Weights of a small rotation predictor.
Model: 6.34M parameters, 24-pixel images, arch vit, patch size [2, 2], layers 8, width 256.
Rows from block 4 of a small rotation predictor, named by matrix and row number. Rows with one number belong to one neuron. Each number is 500 + 25 x the weight over its row's rms, rounded and kept within 0 to 999. All counts start at 0. Numbers have three digits each.
After each neuron's rows are labels from the 100 images, of 14848, where the neuron reaches its highest value: "top examples" is what is common among them. Only what is clearly more common there than usual is listed. The data: photos of plants, animals and fungi (iNaturalist).
# fc1: MLP up (model.blocks.4.mlp.fc1.weight, 1024x256), inputs 0-85
# fc2: MLP down (model.blocks.4.mlp.fc2.weight, 256x1024, transposed), outputs 0-85

fc1.493:484512539492491531481495495501501500487481457472495489555480482487502471514535488487543504512509496476487515480451495506530527524477537486511485533513511443504470499488454505510496498497496443458532507464461504492499460457495519532477461513546527543503473510
fc2.493:494503545507482505493521495504547463512436489499502487482545473500420529511537485489500486486493502508505531511489507515494514495413498523468544457467513523512473461500507528499524517515532543439515481525497508520474471453510523527482468491503501481536504505
top examples: order Passeriformes

fc1.15:467511508514515492509451496469523419490491519520539520522498477485523481499496496506458484516484471470475478484491481524512460544527527536494527525498468534472512495510490507460533503455501514490498531501519508491503509523507479490519461501532476470558492504
fc2.15:480523443512492497512519426502510496500538550507452482504492438513519518448490534544459465504499503454514519551495515481510510478481504531565494497539497453483491536485496464543495475527510525504508513441494505514450497466482479526459495509495496498500477518
top examples: order Passeriformes

fc1.159:476498516497509495531519504509483505511501519495503547508521481476526494557472505505515551454471456507510517470523509497496516536512475521523491523540469478561498508513479569484490491481523532505489534500480521485484542502509512483501490537507531500524513520
fc2.159:485516483501522498522515508494496530438516502510510466526460464464533506495450474483508518525544492528531493494504536468474525500526546488492510494493508563497548520516482485518539496542509468547521565496502510515523517480478499537485494521540535482518545495
top examples: order Passeriformes

fc1.341:477504478501499537531496522484512531551469528489524528480502547515538507492498445500489493480506446511481485494537500535510531495493490515546522518537494518499470476472480535525487480512485522482472526518456488514497536496464476484497499472475459525475437469
fc2.341:465491484459475497524488520487521513517546512517491486477543495534459541464483524468505495471491478509489498511495488532511518488510506529484472532502504493489469493495554514514502482472469486491515475488500522485491480489501439497513475502490486497497468488
top examples: class Aves; phylum Chordata; order Charadriiformes

fc1.554:496535516471486462496506522544486517535491506512523481483514508511525420493523503494476527538510542519511495514435506511470538478511488500508520506514536495494495468527469468494511464495464538486461512500494471490528500516492461503493514492516465506494460519
fc2.554:484481503535458535486505498553450437504533500507503518514481497469496477526502463495490519489480501493523509531460518499551492510511530476528447516468471482506484485492508564515492547498491496556518513501482493535490475508495461530514473509506495507509514453
top examples: phylum Arthropoda; class Insecta; order Lepidoptera; family: Nymphalidae

fc1.53:483486476505537530542532485495521525474506531489545499519508535506492465465463492534460492462531505534489498480466492486471484536458498467475498491449505470485493507519495425512500501505505499484482508497493521549460467471488515515525454478493480519466467507
fc2.53:498511502515527502492535479493524525488501516477483498473525490508516497474545538557468478567489501490528468503504498516474501540489486491495516504519542461473520506510480498472518462509532501491501529489437541477545482472451508511503482500526491485537450488
top examples: phylum Arthropoda; class Insecta; order Lepidoptera

fc1.736:492487540493488549500543479460566483482464504554483505479467515480515470496485531466472500560485473494493529526507524450459505534520494507477493521506504505490546504527490486481501541515503511494515519479467477518490516512447452488492512498482470490504467505
fc2.736:531481505498492476504507542517520526507519490515481519506537511547516473522503484508522526486501506537509540457529541532500500494491506513519521496482473547484509525500477490463500552481503503487520486493500511496451482476473502521461502479486498513512474485
top examples: order Lepidoptera

fc1.579:487494487486529509467497530494510495490476524493505504522490514516515496530461531521519511487500497478452486495533484510545510472529519504432508503488549475507531524455513539490525509479508502483476501531525479448457496502490506504516507495494480498446527511
fc2.579:482536500498488498503530482487478457527478508536515528539477519518531497509497507478536500518466507498490482519517464452487476499482464512486532523517443490449502461504518493503506530476496540458463528475512504541457477543488480541485494507494490478513562515
top examples: order Lepidoptera

fc1.204:571516540499499527499472416498513493490514494471553484501458528494435487526489497546492506520465505505452521500482448517508493519444547513516487493477477483491507519480503483529499545520522495501452489499493500464501512487480536480481480519517504521463512502
fc2.204:452530456488490480498445477492488470481494505498459476513512464522483474536549479519491472500504496501509516459503490482490518491496508549475494505483483497531508506514518522505473492550460477500481478504496546477467537521462480494483521531465538520519514513
top examples: phylum Tracheophyta; kingdom Plantae

fc1.702:475519531510513526507501513495507513479509507518526494493494526511457511501499500480511519555507485512493505526476499466527457491501472466482489512495496473481516501488479486504486504526527469432472470505521492535464533474462495515507522466495491511497490501
fc2.702:443508476477510453517455468515511493498537472476525487497534499490520468550483507474496466477501485511509468468466476507443527544513528516536465505521484524494526488523478496499538492524523522446519518494479449492490499448499520498456512505537517520516546460
top examples: phylum Arthropoda; class Insecta; order Lepidoptera

fc1.83:455479510500494503523530490484489483518479533505518518474528502506492486505471488488491487492511490487507520504519494494498473491512502489455446443551492519505553535460487505467527503504532494505510518447509517492505466454479527542454512507492466552494540471
fc2.83:517517514510485481546526520496490502480538459484496479496489469451496496538490503515486461491532502483498527512479477489517523451487490569503488479487503473492529463494471433485495460488538493542492501481520495517533472514514514508503518491496486491491499433
top examples: order Passeriformes

fc1.486:465479485536527453512471514434491522505498496448477511459555499522498541515515477477534446493478472539472489471541477472476513513463556500487458529517517504518489465504538512485485493453499556514468500481516494487503471504492477494472435542500495483461480467
fc2.486:514508545504526529531507467498489491476501533504539513501530519449518486502503501483486512550495508492509493471493533499530513509502521522497472501491496492465498473435542504488432500458486489510519477520487518478487481515515487471481494503525519509525443552
top examples: phylum Tracheophyta; kingdom Plantae

fc1.281:547509506519543507493512542538521510469509489547496447502473511506478465505503533525503498493531489445524454532497505501542525488495528500479499462473526478543488539513508519501487500485466454508478494466469490513464535494501496526445496503458535502505538499
fc2.281:474494545516541525492518493500458514514541478474531505531463505510454498512549475496509472491479523511515531512469504520543524474520533466529482482511492501464546492526498504490502538516499484520464487516500469526516493553482485485517506458476479504501530524
top examples: phylum Arthropoda; class Insecta; order Lepidoptera

fc1.455:452478480494520483488481470467531528451532473480486495566528457489532500484482495506463529514507477504500474533497519476573461465445520537531484495532505506501519462530489522494519506534525522475471511509523532469463494456486502495502466545544509500519479497
fc2.455:474483474485486519522536500479509524464544478506532506523517470480503467445536505489461512534501487457500456490543513509510495573507507486503494506516499475537526492507473476483464494507509492514486515517532504468513452464491464506518509500502520474532508489
top examples: order Passeriformes

fc1.754:496505483467548469471501466496515496495506513494539503487503462516515471476508503449496472461527493499445506524508499485524506527512542496480491449532494509497511527521507465494462524504476566485456537506529501496507503427531527509511497512495545507479495482
fc2.754:512513549467536437475509448484468481478474482511448440474502499524496505527492482513523482475517467488470487485514533490488503490521466498467484508473493529523516512471452519507451527517521474542500521478481530518488540509511514482544536501494465519499499488
top examples: phylum Tracheophyta; kingdom Plantae

fc1.234:497460523478531495525497509481540522488475500532438488496482508469565472514498552508502501513517528523504526526472554495508479487503530499500502483517451528502509491479515511525451520541476487464502489529468507461526510518439432499494531477499524515530496491
fc2.234:511481589455494505514514514446467561520486536512471495530484538507510507497508484492510514464525515501531507477500454533536490490506522468545533529510532493481473518516488488471521547500513494494484492463521557526547522478495506521479470489504486524510503494
top examples: order Anseriformes; family: Anatidae

fc1.95:524522503481508470513476465489501500517461515512472481507519511484475487448498460484520472454532483506471477527534494545508487502519507524517518511477535493502485539523511482489536485529503476482491574465521491512500494523486496484468490514476544486518531514
fc2.95:529537481470510516513517515482493492504508499448496482484468474502497479475485487466506529498487521497493535476460494501508458468497504524482504475472478495538503512494502452527502499471487524517497478482481528521517471472513519521459470474551449522517495460
top examples: order Anseriformes; family: Anatidae

fc1.725:484500506465473467477522513498502453502473549521541525474516520470492490515486490484503495495476513520508512498460498460493518487497524549528478516517512463519517502459466536457484451494540481499520521497498497462472523489551494478481492484479500462508487505
fc2.725:481522528440498499532478469446507477503511479510500543508486499478504530522501487537481473502464470478468516518504519496551497514489538493463512510496518529521518481518502538463499493494538560521481481470496519504481479481476498540501484485581537516517511508
top examples: order Passeriformes

fc1.250:459495515508502506509520466474526486485454523524510491515511488508527485515522556497523467498465470496494515505483529534511505547471528492536441502486481518487484486530483522518503455487500511482487470468478519541472492491503516547487461475509468503550506498
fc2.250:455509473482510510520544450509497519546506476536502464447502482482524475474482545510494512472488491498532529504495480482507527466532478522508508466471482480461526492488469480525472504462490535532509501517511470493447464495461472497491471531516469482511491494
top examples: order Passeriformes

fc1.178:496508532504474490512511465499508527507466480490478506538450500502480506498507520521473537502491491497480511532445506463491499529535500499468509502495500518542528508507569543516511476435523515482485449457490481518467465474515519535510485468487455463508517516
fc2.178:463510520494482485489448521506529508458510537525498487451503476498487467472509454498532532506480506562492508474495477464491461498488492447481515501531494544494552482488492474503492517515487495442527479473464489487491501547527488519482510481517499533495503521
top examples: phylum Tracheophyta; kingdom Plantae

fc1.256:480507496530510469536529525486478517500475488480496508500509478491531511465491523532484512492515476468538559485474517480554502501508526489478523552467498479502509519526486497512475501498515512483502555465517455526478510507519508482492467449483489493471474538
fc2.256:489494503504530484488491517470511489490532488455497517480512536467520494545533489498520480489450517565533461480514542515481497504502548532490516498538522470419489490541529466516478546494493475492498501537467532496496501471540510477506504478497519476483518511
top examples: order Anseriformes; family: Anatidae

fc1.529:497488530498478545483531509532448463547499525478490487549476490503490513510496494535491544501502533526522537469496522477499502531511504519498534474443492446448473532551474502525491495498510476521457526472496495515478493489518483460506517549474506469498512530
fc2.529:497494475488464547499508481494534532524469471534508537526525483487547481508485483482539525505541540485494496466497511511531469508482490494457517486481502486516491489524517531450489493466511543498492492509473461477542522498446492503478512487500479500534506533
top examples: phylum Tracheophyta; kingdom Plantae

fc1.294:502486499480489486453458480491480520519472454478480487506496551508494477466489492533529535510518499521506521471514465498485473472496510469514498463507467491461517514494496485535489525507499491522475459480513475499481510506474512469520486515490522521461493459
fc2.294:516440485489511514468543511459511510523478461534459491533509452506489509513528524507493500515494480512520513510490521479502496512521513515498524543505507463521474494489510550514472493506452482526499503511527492464478485475522480507469519512500508519499502507
top examples: phylum Tracheophyta; kingdom Plantae

fc1.443:492493456491459504517504493500477471495459485512484478498478500499492468522487468488534484524489526527544459428464488524496501520495521496475495512443513505538494502517495465520466499531498504537515506528460510474453492470519479489531528466537466527474535488
fc2.443:546495480522527508472481532530519472445550503495473497530505471533522499524500459459543543539458545514477528485504453498537534527512475510488456499500537512460489484472460532512501515501508497533460477540496510485478496512484541498486521462498501480499504518
top examples: phylum Arthropoda; class Insecta; order Lepidoptera; family: Nymphalidae

fc1.235:465537506497507493525513523496512486453497490491495487545529500508463494489542519478491453512505493475479532486518478437513460508490509513516521493479522495508463524486511502468542484530494535488543518458498511492466460530472470482500541475544486468523502467
fc2.235:478547505463435456463507521466512473543467470459514486490512506484484492522484443516461515538451498513509484553494481506489464513507548525494458501518543511484485500491529508457485514470522501502512530478501552520492512503515517515498486484470489502519470489
top examples: class Aves; order Passeriformes

fc1.757:500488488513491488489503459502519478441526488489485477504519486500502520518487516437487486506533519517511483505488461525518488493542464502553479505513518500490471500505488471541511508519478508485546478528516495491523465499462486465482452450471516462541509519
fc2.757:526514485513473478465552475466484498539513515517540486473465492499498490495505517499499499552508478477481493502480504521485531506510508519561478554515512497511540558509475548542502504509492495493499547489543502472470499501499536482524492508526533476505504532
top examples: order Anseriformes; family: Anatidae

fc1.437:473505453484503510502524505552515484505487473469531515483499508525510504501510473496457516474493471522480535497514503514508486491500533491458480485508526497473437526504513473496504484515473537506522471480518470535515478511478456489512463474533468478520502454
fc2.437:498535488524528473497487451506498496499533529473495493532534495507509513462536514536539494527500521495495524478507535511507516505509519496508514483523519504473519478461532481535524551518499505522494510430503453494511529487534501559487493471487512486489474526
top examples: order Anseriformes; family: Anatidae

fc1.212:507445498516488495504490441441528493518494500485568494504472475516548494542495507534507486494480513498485490469495508506482518518480525497516549513515484506531527503502510504494529472474488506500492494503490494484537501487526528485479462467474491479507528482
fc2.212:469515528474526530533526514483491497517526503526501484538504483498531458482511514502458522459467531459543509497507501483498494523457518505527438493501518503500492447481489509479495503524538495488511499496478530500502528551527499467478547502488501530458487431
top examples: class Aves

fc1.20:498514531515513454480525508491492513490539501554502516524514548498493488457498479545560502494502463472520502515518546462491519512513480504542472468458521538467503487487467503496488485475493489473472476474509455476491535484481540495484521500495532537507465501
fc2.20:494490532505488532540535496479475520461482498500476499525517543555487480481497490497481467530480464515537531496522528458464529520513483545477507503474485488523495521444513495487486531468520456459487523486478489505522513491453491508473504498499559513515549509
top examples: class Aves

fc1.138:484505481501532535492494507532497516496519488469496487525487537479523521495540509533487520507525510445479503525465505465515505486495531493491519495491469511469456455500450515537477522532436469512477493484497506511499460476510500487479478498536459529521544502
fc2.138:508497492537512509573470540511497466496508480497486498500538489499543477501484529489484502505484509521495552557479485477495466474502423500515490506487516480481463463505477537460494463534457492576500460483476429494491482514487476502505507456495508481509513511
top examples: phylum Arthropoda; class Insecta; order Lepidoptera