Weights of a small rotation predictor.
Model: 6.34M parameters, 24-pixel images, arch vit, norm layernorm, activation gelu, patch size [2, 2], layers 8, width 256.
Training: soap at rate 0.0026, 30700 steps, batches of 256.
Data: trained on photos of plants, animals and fungi (iNaturalist), 100.9 epochs.
Rows from block 3, named by matrix and row number. Rows with one number belong to one attention dimension. Each number is 500 + 25 x the weight over the matrix's rms, rounded and kept within 0 to 999. All counts start at 0. Numbers have three digits each.
# q: attention query (model.blocks.3.attn.q.weight, 256x256), inputs 86-171
# k: attention key (model.blocks.3.attn.k.weight, 256x256), inputs 86-171
q.17:508514507483455530515487559498512475500498532514479509497509483493489450480503506505514512549503481486478525504503479508503474483455525524524533468493461529506507444516504511476486508488511520492482510490501481513508494478498515466527534478523492447500473497
k.17:472481454449505498528502507495513495497485468489500538531494520516492504521539503503502488528508532542519488506495472481495510519488518503506470510518488545505482521457502494497521517500493453468506497454450477515507541464501476507505456495475527478503507474
q.18:446502481530510488494500504489508464478514537471439479504488521450513497532468483568478486448522518499523492489512472530509521483536530530492475477537556468473503523509460527506492524526483424543478561461498548539525499506483499489517494531472493494505516520
k.18:528481476527420457530474485496515505526496469495518504502525483473502517496503526486500491513492499499473516508465527511476552539478504505520505453538488451462507497461508498428539444501493520481502521510527503516519533472475507505509500505505493475456478526
q.19:496498506498464475467483460529519520477507483527471481524455519478454496479525540515483535516511511494515497499436518500534486476477460497493508480508549509510501443495474500510519543519456492524511479556479495507461491509532542504460502482504484492491475499
k.19:524501534470486524506482500516481478506496494470513561534513492495558530477476491544490518516468528501482500493483485482507469511517492530487515486484508539498495517440500493490506497465478477522531543481480510469514520516496533505474530489506535469518481510
q.20:516460528496493471506551523487526470503516532500508511523510500529530480473497484553487556539506458506544486461506478509485515483502488506511527488487518475495523459523481508470498504512517510502523470516490539517485499511492531505482457466505488496490529500
k.20:498501483484499444486495515489522532490542472496504463486545504473524497522512524509538510563513493514526481499500484484489482555528514516511486470483491525502500490491473507457476523484499507511453519515533515525508470522500511498459505497497559495479492492
q.21:487498463479512462457524462498494501530498500493510503531510491517486507488489519487513525511489500497519439508494456462492478503463441476491481528468479467498483470522470509497529527463514506506548507474490488540485492512507508482506469525491487513529505512
k.21:504492499496461468524523515502523502535474562469501495511499488489500458529471486484491469520510519473523553485529500500499492493479489539505507454534518522475524497499511550459496493514515467513509497470466503506538479544512552478454476518501468479511503486
q.22:496526546493462493456505481497467508479491502523501438515491525452500527456501487468481517487539489463518463489489487510446557510484507493486508485518489546492496495464486505524518502521513477501521498533472507497509475536513493526504500533498503520450509483
k.22:517494497496505436505486501488495479529471488524495546523491478511509438481499475498492482565507504516494477463487486496504507490517516481534456511476499519499500475516484493452449505489514486474521476524532486489487506486515504494484558521510514524515516540
q.23:533513540505535477535521492551571519504505442505524513450532498524526488474542500465511469492538542506504478501483490495522522479492469481536472526494489472514487497497477478495472484502508534506468466474484526546500552511516502510462471449521469528485524483
k.23:487493465466490502426561510456519529485511476519594502498508482462539514530475524526515512500512467477491494485494460499512492473562495505483525545517456502509479513537534524518494511506473530507445494503495546514509516484495487490476544494499506480469497497
q.24:490536465541504494459451502494515533489532509498485476537535466490543473509489494521511523492433527526520473518461503512518529450463474508480524473504529476559522544497485494453528493518517533491458500491481506485500478441523465550474518537470516487484463461
k.24:476509516524498506562491510495495490500483489508462471525492512486511492504547531536471503456469540487477492480461519505498477502486521495446508548519486523498541463459476488466533497482491547418475489490519490458477487484531489465486468499467508503478493496
q.25:496546479531519520455478499498494481493508498460473508481498478485488479512494520463488495533509483507465498497524530523494484490485548473505460493475539555522516521517516542499498512479479452496495475529505512466491497543477497528448507550510453512507489471
k.25:530478503519497513504505521517481484527519522495515492490475519508542506508514540494481543502522537505449524522518458482494490477488521489512488495528511531489484477531470528513528545511514516550502483467525512516483524498444508449491534493545442524498506521
q.26:499488470480516479499529548456508538478484554493527488466483545468493463507460450538469519501528437509507498480522470535483537530525494503497533447516496521505472512487485474495531506532515461452501482486462521516448533491512524521522513471522528526479513535
k.26:476536502507507499484497463461505515525524458508526499503522498502552498491484511465535530486501453497499514526519462494454490478496511527536500463515528487487502482510470462531472495500564524510477495465488468458462466481523491495505492487498491495480477490
q.27:507507490524518493498555466451510491549505516518504491508510482513529506495508475490490479453496467478475491511470505476488471487508499528475496538503511545524474540497499513493520505465484441491515480487510518538490520454464554541513537484499493464478526503
k.27:457500536511523492484494489524499467497478476484529462470498447511527445512435544484501491516478460478518519531496497539431529492494479503461538529509488504520544515467513498502455550482494516530479533483464456483457513459529480519519489538501526482499517495
q.28:505511507520478493503490504504507520511511500524487455531510482541483526535512498460484508493481531494481536462484515478502505452498510511510510474499527488498478493490504484556496484499533466497515504535532509486489545469529509502521504502537524496481492536
k.28:493500492462511493496478498503511505476470488525527512477462521540483455496468491505477506512488528507474531529441509465475512492524502496502529496488491546499461485479557495491531469523472472516479489452533496483472506504517478527497504496462473468519486507
q.29:529460475489460490472469475540508528522514498512508523516501454469527516480512545463526436455522535492509491492481492507492521465530463494511488494495499492476522495515507547501526526514543508439491503485460478556519514506517489506507483520463481526470522484
k.29:517505520543512479479505503475519499497523516493477508528506501518475512477480479513539540521494500510495484465526515528473543522465556510470532516515461519488487515526509529446508512519465494480506499517469453502500479475462513499495465465549454479472516524
q.30:512501504552536521516520479483506466521555539512465479463513458503505510529478414499477519518522484484496490512555505486522505500493498501476499510504508500480512498500476522496497516502534471518527497518560469518537531459521521498484476462491504486497552509
k.30:480506516471537516487476528490452502484492511454494482562507457499567499517547515505490512552522509525514531539563461497479466507507497503470482496497500554513529497541464502500531505489505520483468555513492513507527471538479485450518492515511524528497466492
q.31:523511473526449471491541496524467532520502485496475490508507485511519522512510515496514512542516506503446500536518479480510454542491508534490542459501512502537441501512483466541482522462486462507506505496502513551532469516498516496518545537506533457483486503
k.31:501529511528479506514461523539491473526556467523500516520485482534561498531488464502504512507465458499511506499469493486477541526501540479498511463479509541523532504509474508483481482520520501503548540513500493495477480475500475481506480534506507502497510508
q.32:504476523537486518500486529506484477493496464482499480510461531458509519539548507476508513507513504510511462462453521524540506521487490519540509495457526493524504483483535534472490443507468513517507504523479538479519523546457534536510474464489537493490489499
k.32:505509527482490484513551506516486527504492480542496508465472454547501498497511489498506491516530503504499550461528448474440510498486504508457478471535467500545487531498463504538494500541520471480514483531500536549480499486508549519532495533526520486451491496
q.33:507480476468508491472516510509493513497553479514499471498512478523527470511555551501539495507502499498470554504522505509466487472520518446509526479504501512506483544439521544502498486484497494490491510483503438535489460523468493505492488511530519549480527541
k.33:485499477500461514523510509531444509537502526502498540503479500497490545487510501477499501493534531500520498518509437497542529469493489490467504486500482516471462485503536484541510512517502529523505499524507520543521530499489474490502471463513490458504455519
q.34:520485520528503487514485529484483537499512519490469489489511501522481487502514471524538466504539492492504473542457494472505499499490499461483514480512512528523502455517442534498540513533488535495520528499520500488481525479471514509498499477505546507493453526
k.34:494494483507528486511493442532483496496485516510532486531484514505464505539486484525541508442450517534515513494512502527503493503495505514485496548479542491504501521492467468531486459523485496507477515494490504488482506505538513495486487472498539531500503471
q.35:508451504500499457469457480522490513507494502541521513502475547474517520500501473483515475502549477479459544474491518517533487501537450486465506533450501534464549557481483486536532529506482511501477490491527474482513559501429528504520508493448513506532518506
k.35:515487553499465509481502450452482505506475502499479494492522504506517548469494528497480503503502471418490482505485496522494517498539492513537493466526467481503473523527491546477539559478459497520473470455466487491463535508463469458503480521512529479493506505
q.36:490524474520527497545539561496519507489456569472492512503467503469495495512461452480503499501468492514491481438501501486491515488489537468524559469534494491513481480506518507517578518533507468472518474497496529477523495482478504512528506497545483491464525530
k.36:505455484489477482515472489494549478532489519529508500501546523518500487479473530507518505525514467465507480509470462506457456488501511543488509463513505487480462521535479497493497498430459478558506476502542465485524552494482509524495476550501506546497518501
q.37:478500482540485508520483475484527504519497513512511500485510483520527547513467484495519476497525509464500484491512505530538490532503524484478506467453475541480526518463462500523471485496523529497510508525497517510482512405501528472493467501529453488505503488
k.37:437529499552487484531489471501545507506511529509516451495493516486516511442509465521470551537544491511530498531533487507520464488490475534492548492506495565500474484488482543476479502472512537489461495504484525510442492505478513495498525505526493528488483521
q.38:478492512542468573464497499539508485499543480505539508484465517529462491527517518526460489527504505514536506513505524509527482534509530540521529513476482498513488494456475445507512508521505468478479490509516472490494503552517493544507489485520495504519491516
k.38:514510437517525490466470499499478473553474519483522528528486457496483450534460468497515500474519511523514480501553513516498544506465470493538521518460513534489486545492479506458495556480516470509506493479480501504514439581482495487494529562472520480485454504
q.39:527533484509510495520511465498468512542507490417501503492502511501525499466475532452493486513512499468506497501526504498477507458471528474515526550495551502520493492479476458542482509485482477480543533507501461514557482480467472504439492509505521468512498492
k.39:502547485514507496504493501481507530501522549509489490532440503535513507485516505497505536506520480482488469534521515586526480496485492500517465473544518498493506474486529514501517503461476501476557469506539521474514527520516470481529487486480469503535515507
q.40:502503501456500519540452478518536499543523535495525491522472496407473515485519472499506488482522474550447514492509518489500526511459475521514489494499513505488530531492489515500490496508489492517480510536492470469507529481496495501463479500511479548517437516
k.40:503511544487490477531485520464493537499484480472515558479485493502485481426500514486499540501500453446521482506468537497439507522469535492526541489494479496516479526494496530485465486440491482488557483516484532487502516489443462485531503521492498512498495461
q.41:502511493452515542484475477465512515465520494562505519469502495473494489482501518519535444472465487450491491529503524466457481485461525507472530511458477471540536473474491536471515494523529486455494489536524502552456490477528510519504479517511555528589475498
k.41:471495537525559458541513498521490483478485481520485499480488484484496520491486450488495479487501523538495500474478533506513509470513495478481486524518483500515460523462529509461484476492500470467500493543502494490508498463530531513496522496450508497462515494
q.42:519543490466487494474478462506518524491447543507457480522476488463482466542517513512523491484524523505494504499526477506484496500472475488495499490537479475496433459502528473465469487545540462511512486522472460487517491499516449521494533522481517547541473475
k.42:468526505471522505508472484503508460494509527489462487515507505463509511498530520490518492504524515505511509486506483480497500515498526508436541532512524473486493491537482495486537490519463482498553522480503491483485481529483515498544531469474475484547499546
q.43:505471502479472517433459470478490526499510515554519527522483527461483495520553515543517502495517510494536511467464500497485496471499497543450464516524507494492494520487462427504469483478499491472527468546494505541499471481495516536468502495500502505525470532
k.43:510489523470543495476505516517532519523488493467514509469511493496508505483531483491513487474514481538498503483504491542523495514506482508479522477467488478544493505491496503479510491516505518528537536512489480460510521496443528515493542502515500491495494470
q.44:541470503515514519524518457533500502452480474537479507504442485507529479494552480496505501514475504514521510506503534499510538508550481547536508495475462456538477491502512469542523528458471505450502489484532476480434503524469513505489496511563497491516509465
k.44:528522484526495501458546489532511503511450519476530507538502486509529525509510490535474456496455496456480470493511540473480510481523490504429516504513478505470469478537512492508510489498466472440521542514451490490522468495497523520505489494490472490522473507
q.45:478477479520523499492478504518487527451491468488487508509438520489501492525445477504524495477457494503536523544444489481554518488502502508462480447516514501507481527495505517476492473466505488489522458526453481456486502492533476514466478525488509495482487544
k.45:517517508485529478523509482461491531494539525495528488476475508477493528543530486487457469555453525566494495529475489493494521516531450477469469487532527465523503517471531478509478505508464503502492557513533541507463552503478505467470520525502526535471504482
q.46:495518498465484496481482522486488535493516497491502547510528471448494466517480526450476441522473475530511463450495527537515518493500501518496452486487496482529467481493502531486475514494498524524464513529520541542470487499520499497520508458519502502488459511
k.46:487531590490518508489520507515519537442510511502483475492520534511543498426512495524538502492518478519547509475474453485498497523467488502489467534499468535517496474476475467500501525552498492471509515511451512497476519504481513506526527522507535516525515502
q.47:508522508544486505485470470526506557479501481478489512474534502479509514485511502483487472515500487480533515499521463458481491476506463515540464552478512523519475454507489491538467494537475515542493486498422524477493458496488505561527470528547528505484469467
k.47:499473521511468463543487518482465506507491503510486481527494502539514525492509454484470501484489498535545467517440526530518494500520496528453479460516441493508504488482496526479560498490472505510523508409492498496486558507488501509505526532468499495483479514
q.48:518503456519444482514489542475512486516498500492512484538490502545507498479481501483477513511478478481476502479494478468536523566452512507527498490504523495507522501503507492458489515533509499495478486477502451533487550508529487511494576511482474506507500538
k.48:519492455486518528529515501487483501517494491522538468492523492531495499475497533460508545523488485495521535507533504495473531512484445493537489458504506496500526481474512464491513477500478515514514491491517470485526484541538508491466518523480500497512507471
q.49:494541495522493479471484465458494492533513490510486471502503547531462524508551502470433489483487487513507464465474436504488519504502481530488481482484544501510503532523531477453495513476485501484530465471541517521498501535486501504500474476493464498481484526
k.49:478506457484444544516478517519490496501498470473490516503486491521507496489522538501531523463530519488487477486497513503490558500479512487528460508502525542492473479478498529528503536497505477518527489466517476499505515443476491542497478545479487526484502500
q.50:489495478503486486465504486491510469508528525509501506493496515520491522488546507483507510465512509465513458452499491499464492486513476484476491502487505473503461508515550505523540530484526501547502523510532545503477514505483501498503546532558523475465494564
k.50:498520500490522521458509501505498555488466510511498478461479484535483485492500527524467513506503561496470540520531472516513473515489491497504484486502504549485518512527508470489491461485496484524494474527505484500535544442491493512516504472482483469550530479
q.51:504505494525532455509502541516497533465510507485497473504470470509492510498517481504518477501544541492502475481457551504526490480554479538492459506472483524492501493521526519519543490525514480467516464514507554530458472486525548506528511483499502486498524489
k.51:551502493522557499509450491505508535514508457495471481505535438525555501516489495489498464465518511511502487473474523505473501514497529530514502520492532491473509532484468520500470534526474513462484500476526490506476573514441532492458480507514496506470489504